Weights of a small audio captioner.
Model: 12.5M parameters, log mel input, encoder arch resnet, encoder norm groupnorm, encoder widths [96, 160, 288], decoder width 128, decoder layers 7, decoder activation gelu.
Training: normuon at rate 0.0028, 6200 steps, batches of 64.
Rows from block 11 of the audio encoder of a small audio captioner, named by matrix and row number. Rows with one number belong to one channel. Each number is 500 + 50 x the weight over its row's rms, rounded and kept within 0 to 999. All counts start at 0. Numbers have three digits each.
After each channel's rows are labels from the 100 clips, of 14976, where the channel reaches its highest value: "lies over" is the class under the peak; "band" is the frequency band that holds the peak. Only what is clearly more common there than usual is listed. The data: synthesized solo parts of chorales (CocoChorales).
# convs0: first 3x3 conv (encoder.blocks.11.convs.0.weight, 288x288x3x3, each kernel summed), inputs 96-191
# convs1: second 3x3 conv (encoder.blocks.11.convs.1.weight, 288x288x3x3, transposed, each kernel summed), outputs 96-191

convs0.195:489512497531545549494565520623500479502486557544498503465632360489434464389540517425481544519510376453570491507536450517513448490487481478551516504504537576342531454559490508438578495486446497591521467500539477539465510482472483562486501564486617502451493496515538470460501426487439373506
convs1.195:524542339599450555523444500455507517516499512537406504581500498530552536475477445530483433510492545488482592485518498526494464427474502506477444357454537497503521508454447504425431380418535516472524562489482432501504522515500462450319491570365467560500502450517476511384486470500523493516
lies over: G#4
band: 1000 to 2000 Hz

convs0.192:499556497604574444490500500514500440513485497536472515500497464500534504520487492443498532482484504457508461530609586619415526458506564509503524489500506485488671431523516499438586511501560513517500471478373479473581508440504501474497482473445420612515635510531520517501503471533508500496
convs1.192:637517417502475591483538458480519486557547531383524448500482464571553543512432478468452474486468485456569598442480492474613556560621500493482545530477435521500591446399456411469509553502484504468455504501434421475550495492533508573461499429513452568526464480483574475460569402582511444381
lies over: G#4
band: 1000 to 2000 Hz

convs0.24:511520556458500440494515525424507468540505442590555540382513481463432523533484454464464476493487512447629439508531528484471457587462466393399476500474490520471584539510425500577462573457469512532518474450546520500512500672558505492568495537421533475578582500473354500652502496459499484509
convs1.24:492586559408510479682525525510500486505561513546453470522507447474503450495617580568449596464468606478602455473462440447405512498537563537504500540535556553464612524435559457541504526534532510509416522589442526537531567493547473500465505551485513498483468525494499501423517586475519492463
lies over: A#3; D4
band: 250 to 500 Hz; 0 to 250 Hz

convs0.251:436543541437485459503528500451545506504500507538514568496500381486486501504537469507450511485481492546540540421512473499493520494474500550451517492500342455457369500487492496471445484470509507460491522428500504446490483518497505581467500479460498448454452486505426549541531612509500500460
convs1.251:411521644341477480501445598394516539552514470532486503488520416524487481582501550551470364499536509524406471550580474504474450523463459439525483538449551465496482465553514449560651430492511522577504444531483371452468527407602560435506505468509412564488411574482554464542547465500579469567
lies over: D5
band: 500 to 1000 Hz; 250 to 500 Hz

convs0.172:449498543460492442512510528493489475578418495503390532524500489485505458474492536488487498500508472482519466610497473508555443481576480533525553506522539442537439557506454489424500500500466533449460520559531479371482500519459483456449482514585485602502480485494499504503480554494453419578
convs1.172:511482691454450515451488533503460496526483442479499468498484419494482517521527536500478474471445489461527482549500484557501500491499494373516524499503487549539483529482481412548540502478542468552523483530509458491451500556480514438497554565511455507481524510480443553502495483566560277501
lies over: G#4
band: 4000 to 8000 Hz

convs0.234:553530536499500548500513433501475430527495481463423553600468569432487585385466574663497538497493612517519485468358479390419473541455472511511348609493512692504601535463509585522470498580500484491562529412528468479449500481441485535466547517532470380488530500541500469517542547503476470514
convs1.234:498482483477510512433517465490531464524523391503458507567520506488498518501533500542455506495544494395468486482467486500462522466561463488544507513565443548483495454556526526517460524587469474424546544327522443500459463436577477507476412507523432513500413457620517467514521475484424468537
lies over: G#4
band: 500 to 1000 Hz

convs0.91:515459497511487475511525500486481495500531521503472500426480402462468521595539486453470500510549349533504482441476483552555495576426489517646517468500469500388417543479413519574462517488537506510494487607458489500526500450482496544510500404479405425472485502436500486529526427463540508581
convs1.91:500549497494505496567480507462526503468575492473533495443544384517504468495543516539530485453507544534343544504494532500684478499603515496524515500480506408483555458466574577515439440516455508513420550511487540503517478505471544558556561576374417513495453508665492450488516477472531513440
lies over: A#3
band: 500 to 1000 Hz

convs0.70:476443482512546579495469463474553530500458472473475523502559590472452456374517485478513500499480451532523506475579500475539504551535522450531460520478499472481677500504511498516607500478452479461502531603560491545559500494505500588729500528511512504501560493478518500417504582509481479495
convs1.70:443478550459465557452507445498489481531471516499424509505481471610438479445553512583448498452519502475452485495415556422453500491478506623473609485453494539574548448522421518522543533526507435449527469527463474536483503437502572517491491503315486481486490539464497433436509556504465473495
lies over: D5
band: 1000 to 2000 Hz

convs0.176:500496579419476445509501500523451384500403477436587446485462436503431512498489458571456457493519496505468484559450518538529425420529508504473491524500651502467469476539514478529537503508546497447510483505557457492425500588481469531396482522559414560513525500434544608400478467477532472505
convs1.176:503509514514509506434463518567499546411461492491491463627541500553522500541523569458418460508464534440512495598515441523552510538489505458542434507477592441450506521392460561447537568467507447492506494466402451501549500624500535474526489528477549518504537474549526430590370451466507516543
lies over: G#4
band: 250 to 500 Hz

convs0.244:435496523662497498478476416557457500500462427468505510558500509405562500455482438532389526434479479484435528473512482597460559497435500459467429495500397533516539500511599564448613478497427448567486501591525538532550479422507500496603496553492441500516492500489494471541503607500498493472
convs1.244:570504501471580504472510465489524519500500445510496543690531536557585484532457375491480493473515424504424503495495511522462463461463491515468500523470288445527548545531477622512350525522475492483533555469459480481500575497516496519396397514480503533496501423473424499471467541427503615390
lies over: G#4
band: 500 to 1000 Hz