python train.py --train_examples=39062 --hop_length=320 --input="log_mel" --spec_augment=true --encoder_activation="relu" --decoder_layers=7 --decoder_head_dim=16 --decoder_dropout=0.05 --decoder_positions="learned" --nesterov=true --final_lr_fraction=0
Rows from block 3 of the text decoder, named by matrix and row number. Each number is 500 + 40 x the weight over its row's rms, rounded and kept within 0 to 999. All counts start at 0. Numbers have three digits each. After the name is the row's rms in percent of the matrix's.
# v: cross-attention value (decoder.blocks.3.cross_attn.v.weight, 128x288), inputs 144-215
v.0 111:500500500522498495557500500500500477457500402500556500500500500500500500500500540500500500500500500500552500500500500500571500500500624500500482500434500500500527500500500500500500500500500447500500499470500517460500
v.1 085:500500493493349436500669521500500500500500500500500500500427500500500500500500500590500500500500517469500507470500500500500500484500500500500500393500497424500500500500508386539482254522520661500500443500500500407594
v.2 098:500443500500500500500500500500500500500500500532500500500500500434472500500500500500347500439500606500500500500501500500639500500500500512552500500500500612500500500464469588500500500500500367500522500500500500500471
v.3 072:500500500500500500500500500500500561363535500500500500500500500500400500500500500500412500500500500522580500500500500500487500500500500500500349500500500500500330500375500463510437500416500500500500662500500550486500
v.4 105:500500500500371500500500532500500500506500399500500500456532500477500500500571500500500500500500343500500500500500500500500514500419432500500630536500380500500500500500500532500500500500500500500500500500500500500443
v.5 085:500500578500583500500453500500500500500500470500500500595358500500600500500538500468500384500580500507500462521500484500304543603500500594476500500500500500455500500500517500500500522500500447500534500427500501500500
v.6 120:500500500500500495500478500566534500500500500500500500518500500500500500500487500472500500500500500500441500500500500500561412500500434500240500500500500500500500500500500500500500453500457500500500500500370500500549
v.7 101:476500500500489500570500500555500539500500543500500437500500500521500500500500530500500475552500500500500500500500500500542500500500500536500427500500500500500500500500554500500500500500446500500500500500500500434442
v.8 092:500500500500445500500500500471500436500500500500560394500500500500500500500500500474609500513500500460698500455474500411500500607642495500690500500500500500500537500580534500500500500500500579500500545500586501500500
v.9 094:500500500500500539416500399500500436461500374500500500500500500571500500500667500500500500500500500500500517500500490581500500644532500549778500440500500500406500526500536500500500555500500509500500500500471490500500
v.10 101:500625500500680500503500495531500500500500500500500500434326473469500434500500500476418500500528500500500500500500500500399500500500523500500521500500431500500515500500500500500500673500521500518500505483500500462480
v.11 114:482500361500593500500500500325500631500500500500528456500500500437500493500500500500500579500500500500500500500500500500500589564500351500500500500500514500500441480504602500410500456414500500483500500500483472533500
v.12 099:500500417500500500500500500500500500500544490500513433502500557500500500500500500636496500417500500500343500500500414500500500500500500500500517500544500500460500500500500510500500500500500500500500500500576500500500
v.13 076:500500500500457500500500500408500500500500602517492500290492500500500500500500500500500528500457500339500577500444516500500500500500500454500500500462500588568500500543500500500500500500500500407500500500500500500500
v.14 106:481496500500329500500455500500597500500500500500500500490500500500500500500500550500500500421499668500500500500514500420500500529491500500500524500462500467498508500462500500500500366500500500437500500570500500468532
v.15 138:500500500501500465500428500578548500500500500500480510489500500500500525478489519500500513534500500500500500500500500375500500500474500500273500500409500500435500500500546500439500500500500561500500535500500500500500
v.16 070:465500604331500500500500500486500500520500500500500500486500446355500500500563500500500310500500500408650508563500500500500500500578500500535500500500500500500500500473500500500500500500500500529500500500439530500500
v.17 078:500679356500500500500505500500500533500565500500500500500482500500428500500500500453500500500500456630500500500500500493500500500500500500484500585569500500500500500482500500500500573500505500500500616500500500500468
v.18 077:500500500500500500500500501500534500607500500500500500500500544500691500500500500383517500500500500500476500500513500500500500500500500516500500500500500500500500500500500500500500500500580500500503500500500500500500
v.19 087:500500500500500500523500539500500500500500500500500500500365469556500500500500500480563500500500500510500496500500484500500500500500500500456541500509500500500500500402500539500545500500535421500500218500459500500500
v.20 074:500500472500500538555500500505500500414390407500425500500500500500500432500500500559500500500500413375500437500500489500500500426500500497500500500500500500500619500500453500500591500500500500500500638500500500500523
v.21 079:500500500500500500500500649500500500474507500500500500500468500500549500500483492500500500427500500556572500500500500500470624500500492500500751500500568480414590514500500429500500461424494500500500529500500490500500
v.22 076:495483500500500500500381500500500421500523500500500500500500500500500500500500500500500417500500535500500500500500500500500500500468500447464500500500500513500500444500500500471489494500500642500500348500500500454500
v.23 066:500500392451500438500500500500439500500496500500500500500500500557500500500500500556500500500500500500500548500495500520507500500500500500500509500581500500500500500500500500500500500500500500500500500500529500500500
v.24 094:500500500500500500500425500500500495500500500500500500534500492434485415500427561500500500630391500500462500568500500500500500500412500500500405500500499460500500483500500453500500500501346500500500500500500500500500
v.25 077:602398500500585383398500446500500500500500500500488519500500500500500500500500500500500500569500500500500621500500500500500500500500571500500524500500443487500457500500522500500417500653500500500356500547500500500481
v.26 081:500500535500500500481500518537500491500500500500500579596500500500500500500500500500490410500418500553476447500471500500500500577500500608500500500327437500500500559517500599500407382500500390500500500500500415480500
v.27 091:500500500500500500592500500500500546500500500512500480500401500500500500500500500500500500393522500500500500500500500472500500500558500500500500433500538500500674500547500500500451479501500500500500233500500533500500
v.28 065:500500678500342500479500500500500500554500500578500500500500500500500500500500500500500649500500548500500597500522500500556500500500500500500500500500500500500389500500616500500500447500500500500500575575500500500500
v.29 077:522500500500500576422431500500467500434500500500500500427500500409500500500500500500500500500518500500500550500500500500500500442500482500500529403500500567500500500500500500518500547500500500500500616500500500502500
v.30 071:500582500473591500447500500500585518500500500500575500500500500500498500500500456500500578566500500500500500500500500500500500476500500500473500500500427500500539500500500500500500500500431500500370500500500500469500
v.31 080:500500500500450500500500500500500453500500500569500457432456500602500500500500500500500500480500500500500500532500500500416500500500500432421500500500553500500500500500447345500500500500500500500500402500478500500500
v.32 100:500500481500500500500557500500500500500500500537500500442500461471500500500500500500370500557500500500500500500500621465511500474500496500500500500498500562500500500500500539544500512500500424500589500500462500621500
v.33 098:487500524500514500500500500500534465496500500503500500500500500500454500500497500426544595500500336500502500552523500500646500500500500500500423500500448436560500500586500500500500500500500500500500500547500473500500
v.34 101:542500500500500500622500500500550500500500500500500500500500479500500500500500500500500500552500446561519500500500500562500434500485500483500500500587500457500461500500500500500500500487500500500572500500500500500500
v.35 097:428499500500500500689500546500500338500500388513560500411500500631485500500500500500470500500569500534500500500500500500500500500508500500534500409500500500500500500544463500500500500500500613500518437500531474500500
v.36 111:500500475500461516500553500441415500500500500500465568500373467500455500500531500579569500500500500500568599500500551598500500500541500549500500598500500500500500500500500585500500500500500500537500503359500500500500
v.37 101:547478500500500500474500500500500500500448513500622500500500475451524530500500500500500500500500500500538500500500500500500423500493500500500500500610500500489500500500500500479500507500500500596500579500500500500500
v.38 113:496493524500500500602630416500498420500500500500393500500500581528555426500500500500500500500500637581500500500500500500500500500500500547500500500579500503500500638500500500445541500524501500543500500500584500498490
v.39 094:453525496500500511500556500500500485500500390500393500464500577500379500500570402500500452500545500500500602500500500430429500478500500500469522500500500418500429500500500500500500500500421500500500406567500500500500
v.40 104:500500496500500512325618601500500500388500620471486500603500500374500500500500500500500500500500440406500500500500444500500500500500500528500493587500500491500500500462528523530548500500500500424500626500500500500500
v.41 076:500500584500500500558500519500500592500545500500500500500461500500500452500500413466500500565500439500500500500500500500500411500500500515500500442591500500500392500500500500426467385500500500500628500500500500489500
v.42 095:500500500500500503500500500500500500458435500500444500537500500500500500500558559500500500500568500607521500500508500500500500500500500500500395500500456500500500500443500448500500399500500500500571500491500500500500
v.43 074:500547437500542500334569500500500500500521500500500502461500500500500500500396575500500410346404551500500500500500431465500538500500480500466500500500500500500528500500568500500500500500456500500500557515500500500500
v.44 112:500500500500500500500500565499525500500500500558391500500567630500500500500500500500511500500500500560500655500500500457447436500500485446500500494500500500500500500525487500500496451500500500500456500499460500500500
v.45 087:500500500557500500718500500500500500528500500500500500500500500500500500500500500500500701500500552431444647500500500500500500589500500500500500500500500500500500497500500500500500500500500476500500500500500500500500
v.46 081:583500646598500500500550500500500574389500500500483500500500500500500521500500437500488500500500500573528500500500500500500516500525500500490500500500500500492500500500500575500500500385512500500500465500500500459492
v.47 123:500435460588500500252525500587411500500500500491500500500500500379479500500465427500500500500500590349520630500507500500500509500500554500633500500500500577500500500500509500500500500500500500500536500500500517500500
v.48 117:500500500500500500500500500500500500500500500500500500500500447500500500500500405500500500615500500492500552545500500500500422500637476500500500500500717528485530500500549500440500500500500500440500388500500559500500
v.49 115:500571500439500500500500462500500483500500500500527500500500500473500500500500457500500500500500500500500500640500500500614500452441500436500500444500556500500500490500500426500500500500500500500500521500469473484425
v.50 122:500500500526500500500500500472543500627500500500500443500500500500500500500311489500500653500492500500534500500500578500500657500500500656500453500500500500500470500426500500500500500500500437500500500500500500603500
v.51 111:500552500500500500500483500516500674470500500520500515500325500366500500500500500500500500513500500496479500498500500418470500500500513500500500521500500500593500500412500500500328500500500500500500363500500500386519
v.52 119:500500507500500500500539500500500500536500500500500500500545533434553500500618500500500505496500494442500500453462500421500567500472491500500539500500500500624477500500502500500500500500496498500500500500500500500500
v.53 133:500498500500500500500525341500500500538542500500500478474422500500500500500341500500493500481500500409500553500500500574500500500713500606477492510500500484500485500576517500500500500500500497500500500507500500500445
v.54 144:500500500553500500500500360500500500500500499500504500472500500540500500500425500529500500500520500458498500427500500500443504500500500500500500500500500500500500500500500500500421500500500363500492500500500513500500
v.55 107:500543568500500539500500500582486500500500500500500500490500500500500500500455500500514450500469500566500500500500553500500550500500500500500368500500500391500500508440501500485500467528500500589500445500500500500500
v.56 094:500569542500500553500532500500500489500500500500499541500459444546500500500500500500500500500500500500500500500606500500500616500629500334500500500500500344500500500500500493500500512500500500500500500500582500500534
v.57 111:500500457500500500500500500439538500500500500500500500500500500500500500500500500500500389500494500500500500633500500500500500500326500500500530500500434500629500500500500500539500500522500500500500500469500500482500
v.58 120:500568512500500484500500500555500500445364500500395548500450500500500500500500565500500609500500500500500355500500500500500465500500558421500512500500489500555549500500500492500508500500500500500475491500500500500469
v.59 124:500381500410500522500500467500500500318500501500500502500748500500500500500533500545500440500500500500500500503500500513544406500500500500500500500500500500480500500557500500500500500500536500582500500500500575500500
v.60 117:500500500563500500500500560465500500450500500500500500545500464468500500500665500500500500500500500500500419413500609500377468500635500500500638500500500500500500500500500500553466500500460500500488500500500500588500
v.61 132:462500500386500500500500500500500500450500500500572448500500500500548516500500500439530512500506497530500514524500500500500404500500437583500600500564432521596531500500500500489525500500500500500485511500500500500500
v.62 124:515500500500500500500500444500500344491572500500550500500672523544562500500382500500500552500500532469500501443500484500500500500500601500500451500500500500500536500599500553500483500500500463500500500500500500522434
v.63 117:500416500500500561500500500500500500500500472500500500500500642570500471500500500500500500500500500612500371308500499500500508500500500500500373500500515500500500500500490500500500500500500500405500500500500500500500
v.64 101:500500500492500451500527500542488488500500500500500558477500500500500532500450500500447500500500500500361500500500587500368500500500557522522500500500500500591500453500500500500500424466500500500500500500591500500570
v.65 092:500558580500500500501500500500450500500500500500500500500500500317500500500500500500349500500500360500540500431500500470500500500500518500500558434500500500500500500500500500500607500500500500489500500500500500500500
v.66 085:546514441478500500573500519500500415500500500500500500500500500500500500500441607500500501500500500500437500500555500495525500542500500500500500500500500500500500462500406506522474500500500500500500500500500500500500
v.67 086:500500500437500500500500492500500500500500511500500500470500500540506500500500500500626496320446500500409500500500500449500500539500500500500500389500500421761500571500500500500521500508500536500500500500500500500500
v.68 115:500650500500500533500500549395500500500532500570500500500500540500500393500461500500500500439465336500500500500540500500500470432500500500500479500500500563584500500500503500500500500662500500500515500500500500500500
v.69 123:500575500500500584437500500500500500500500500483500549545500544490500500500500559500531500500422630500500500526500500500572476500500500500500500500500517524500500500500504505577500401500500500500511399500453500500500
v.70 060:500500500500534536391500500299500500504500500500500500500500500622500500500500500500500500500500471500575500500500500500369500500500500500500500500500384568500500500500500500500569500546443500413500500500500460578500
v.71 079:500500500500500500500500500472496500500500500500500555500500500545500500500321500500500500500500498500500571500500500500464500500500500500500500500500500500500500559500472500568500423591500500500500500500500500500383
v.72 081:500500527574500500500500500598500506500500500475500500500529500500500570500500551500500500500450500500500500500500500514456511500421500500545500500500403500460514500579500500500500500500500500500500410607500500500500
v.73 084:500564500459500500486497501500500500500494500500523468500500500500500500500500500500500521500323487500466500500493500500500394500500500500500500594451491489486500500500500457500425500500500510500500500500500500500500
v.74 097:500500500553500418702500594500500500500500402500533500508500552500500500500500500527500500500500500500492500500500500499526500500473579500500500500500500486500500538500500541500489500500500500500539466500500424500500
v.75 076:500500500500500500552500500500448500500413518495500500500500500500500490500500500478500500500500500500500500473573500500445500500640500500500500500500500500500445500500500500500500500591423575500500500579500500505500
v.76 100:500500597500500500515588500500500451500500688500500500500500489500500500500498508500500500500500500484500526500500407496500377401500500500500500520500500567447522500500418506500500500500500557500500623500500500480500
v.77 091:500500500500388461500478500500500500494500500533500509508500500500500534500690500480677578433500500500500500500500500527442521500446500500500500432500477500550500546500511500500359544500500500500532500500500500500500
v.78 085:500500500428500531500500516389500500500500545500500500500500500500500500500574500500500500500500500442530444500500500500500500500500500500556500500500500640504500500435500500500500500500500500500520468500500500500500
v.79 099:500500500500500500475500498500601492420570500500500500500500500500500385500500500509500500333423720500500557500500550500500500500500500500500500500500500500500515500500500500500538500500500500500500500500500500500546
v.80 083:500500581500461404500500500500500500412500500500559548500500500500500500500532500500463368500563499397500561500500520518589500500500500500500500500500434500426410500500500500500510554451500500522466500500626491500498
v.81 112:500500474509543500500500500500500500524496425500538500500500500500500500500500500469499500500500500467500500500500500548500471500548500500542432500320500500655500457599500500526500540443500500550500500500278500453500
v.82 097:500500500500500500487500500500500398451500500452457500500500500500500481500500500521500398500500536500500500500500469453500478500500500500544417500500500500500500500500500500500469376500500500500500500546798489500500
v.83 126:500500500500367500500420541500532462500500500500500500500500500500500524500500500500513500500500533500500500580533530500500500570500529500500500560500500500500500500541500500500500584500517500500500500500500469500500
v.84 086:500500500430500481500500558500500477436500450616500500500500500500500487500500500500477500533455500500557575500500500500515500500424500500539474500500500399500500500500500500500500500548500500500563500500345536500500
v.85 100:500452500500286500500500500500504477500500518500500527500500500500500500500551426500500500500500500500500445500500500521500500500500500639500500500576500500606492500479500449543555363451500489500421452524588500544500
v.86 133:500500562572571423500500448500500500500500500517500500500507500458500500500500500500500500500500500500500489500522500500500500500500500509500556537500500572500500500471449500500500415500500500500528500500617500500500
v.87 082:500500522500505573500371500500500500500500500500500535500500438500536500500500500500500500500500500500500500403500478500634500500500559500593500500500500500500500500536500500500500359500500601500453500500500500500500
v.88 098:500500586500500493453500410500500500559500500500500500601500567500500500500500443500500500500500500500384500452500445500500529427500500500513583500504500500500500449535500500500500616500500500500499500514344500500461
v.89 095:500500500500776500500500500500500464500500500500476500516500500541500500500500500462500500500423500500500500478500500635437500500500391500500500511500500500500442480500500542500500575500500500500500500459459500500500
v.90 080:487500539500500500500500500500411500500500500500500500516500500500500500500531500500500500632500486384500500500495500480500458500500591500500500439460455548530619500500500558500361500500569500500554500417500500522500
v.91 113:500500500500353500500500500500500500500500500472587500500480500554500461500500500500500500500500500574500500495530500500500520582539602500531500500553500500550500500529500500500500374517500500500500500500569505500500
v.92 139:500500500500408500500553500516583566500500446500479500500504500500538456500500500500567500500500500500522500500500500500500411474500285500500500503500500524500447366500500469500497500500500511500432500467500500448531
v.93 114:500500500500561500505547500500500500500433595540500439500500519500500500500500500500500500500500500500500471528500500500500567558500519500368500500500500500500500434560522408586500389500500510500510500500500500462500
v.94 086:500500500500500500500588590500500539500500500539500500397500512500500454500500500575500500500500500500435500500500580500500457500531500500532500500467533500500500500500500500500500500444512461500500500500582612465413
v.95 101:500500500500500613500500500500500500500457500500500500608500559500500610500488426500500500500578500500500500381500464500500500500500500500500612452500500500568500500432500500500500500500484500478456524500469500500500
v.96 120:500500500437520597489500519518500500521545492500500500500500500500500500500500500500500500395500618535500500500500500487497564479536500500500455500500500500500424500500500500500500528500500499500500500518500500500500
v.97 128:500511356500468500642500500547500566500500500500500500500499500499334472500521500500500500437500500495500500500500474500500500500500500500500509500500500401461397500500548465500500500500500500496500500500487500558415
v.98 102:529500370500500500688500500500517500500500500459500500500435500500493500500500500500500492500500500500500500500500500422500500451500500500500500500532500500500500500500500500456500500500500449500500500500426316500500
v.99 101:500500500500500500500500644497500504411500500500500500500551500551500500500500500556551500500499413500500500500500493500500500462500500524500500455500473469422500422500634500500500500500525562500500500500526565500500
v.100 103:500488371500508500564500500500484431525500500614500500474500500500350497500500500495500500518500500522577676480500500561500556505500500500500462500500598500450500500500500535500500500500500522500500500528500500479500
v.101 113:500500564500497500632500500500500500500500500500500492500480564520500500500574500500473509526507500410502500500536500486500515500406500500487500540567545500500439500500566500477500500500489500395502500551500585500500
v.102 110:525468500500500500500500514500500500500500500524500500500446500500500555500500500500500500500539500500500623563500475500443532500500500500500500500500494659465500450500468500500500500587500500402431500500500500500500
v.103 121:500500621449500534500500500500500500534500500500500500500551500500500532500500500500500500591491500471500626500596549500472500500496646509500500467500500500500500500451500500500500500465605615409500500500500500500521
v.104 133:459500436375500466500500500475500500500500513514529420502500447500500447500461555500564500560435545500547269500462491500516500500500500563500500500519500657464500500500397519396500500437540500388468459500494509500500
v.105 107:500500500500500518640500500500500500500500619482499424500500612614500500500500500500435500500500500500597500451500556497500488500500500500500574485502452520500500500500563500500500500437500488501500504563482500500500
v.106 096:556500277500528500519388527421514500500500500500500500500500500500500500500500498500500500500532500483500500500604500500500500500614500500500476625500500500601496500500500500500500500500500500500500519474500500472500
v.107 110:500500500590500500500537500500486500500500500500500500529500500500549500500500500500500500500500500500405500500500500500500537500500500476500500500541500500500455500500545509464500683500500500500500500628500500500500
v.108 110:500500525500500585500458500500459500472450489500441511500491500500500496500500500500552500498500500500500399500539488500500500500500500500500517591500500573500459500500503534393500452500500492500500522467500500500500
v.109 095:500538500500500434500500500500500500500500461500463500500500609500500500500500507500500500500500522532558500500527549500500604500500500500500466500500500522500550500376439500500500500500500500500500500500455500500525
v.110 127:500500500500503500550500517500478408500439500500496449455443500537468500500500500500500500500500538500500454520500571500500500500509500500500482500500500495500500500589500500500500500500500440507437504500534500500497
v.111 132:500500461500560585445543500499500577575518500473500500502500500500500500500612522500447500536500500500405500579500500500500491500531441500500500500500500500500445500367481500553500437500513414500562500500500500500500
v.112 114:500500433417544500612500500500587500500558500500500500500500531500500500500500500546500500500423588500500500500500458500500500500605500538500515545500500500500719500500579457500500500500500500508500639500500500486500
v.113 085:500500534500500500500500500500500500343500462484500500500500500500500504500500500500562500500500524500474493500500500500500500609396500500454500501553500500433500500500500500500413500500500500500466500500500549500509
v.114 073:500396500398500500500500562500393500345500500500500486500500500500500500500500500516500418500406500500500500417500500500500500500500500500535500500500544500500500500500500500500500500500327500500500395521500449500500
v.115 088:500500500467500500493541500448500500500500500423500439500500500500580500500445456500500500508500432500524448523500465500500519500500500500500460465500456563710500526500422500500500500500500549500500500500500600500500
v.116 062:500535500500500512625500500500500521500500500503500500500500534338464630500500500500500500500500495500500500500500500500585500438500500539525500500500500500452500500500500500413500500522500500500500500500500500500500
v.117 065:500500500593500500500569500360500500500500500550500500500500468590575500500500500500500500500447500500500500492500534500500500500500500500500500495500500500665500500500500500591500500500500465484419500500500500470500
v.118 090:500500417500500500500500500500721500500500500500500527500500500500509500500500500500514500500565500500615500479500500500500500500624500500487500500500628500480500519500500500500500500500499500500682500500549500500500
v.119 106:500500500500387606500500475500500500500500500500500588500579500479500366500500451500500500577500500500495500500500500478500355500500500592500500498500567500500500501500500500500501500500425500500565500467500500500500
v.120 098:500500500500500698313500500500500500615500606500510491500500500500500551500500545500500500500500500500530437498500500528500433500500585561500496500500500516500500500500467500500500500500500500500500510500500500554500
v.121 073:500485500500519500500500500500500500532515574500443361527500500500500500500491500500500500500500532500500500500500412720308500500500500500586500500500500500500500431500500500500500500500396500500500584500518500430500
v.122 077:482562500485500500500500500500500432360500550500500434500500425485500536500500500500500500500500521500500500500500500500500469500556500500500500500333500500500500515500471500403500500500365500500500449500500500500500
v.123 096:500500508500364500500500500500405500500554497500500500500471500500500500500450500500500470500353574524500500500521526500500619500524510500425558500469500500500500500500538500500500500500500500500500498500500500500500
v.124 092:500500500500500634500500506496500500484500538500517503598500500417500500500500438500792500500500482500500500500500566474500497500500500500500500595500500445502500500282500500567500500500500500500500500500458500542500
v.125 068:500466500547500500500500500500500500630544500500500500500500500500500488500500500500500486500478500500406500539500500475451500501458500500500500545500500500531500500500525500417500500500500546395500631500500500500500
v.126 078:500500500500500500500500590500500500445500500500500543500500500500500500500528500500500500500500500463500537475500500500500500500500489500355500500500500500500500647500625500500500500500500431500477678500523500500500
v.127 086:365500441500500523500400500500432394467500500500512500500577500510486500500500500499500500500491620450408440464500500509500493500500500500500500500446500500487536500564473500500500500500500500446500500500500373410500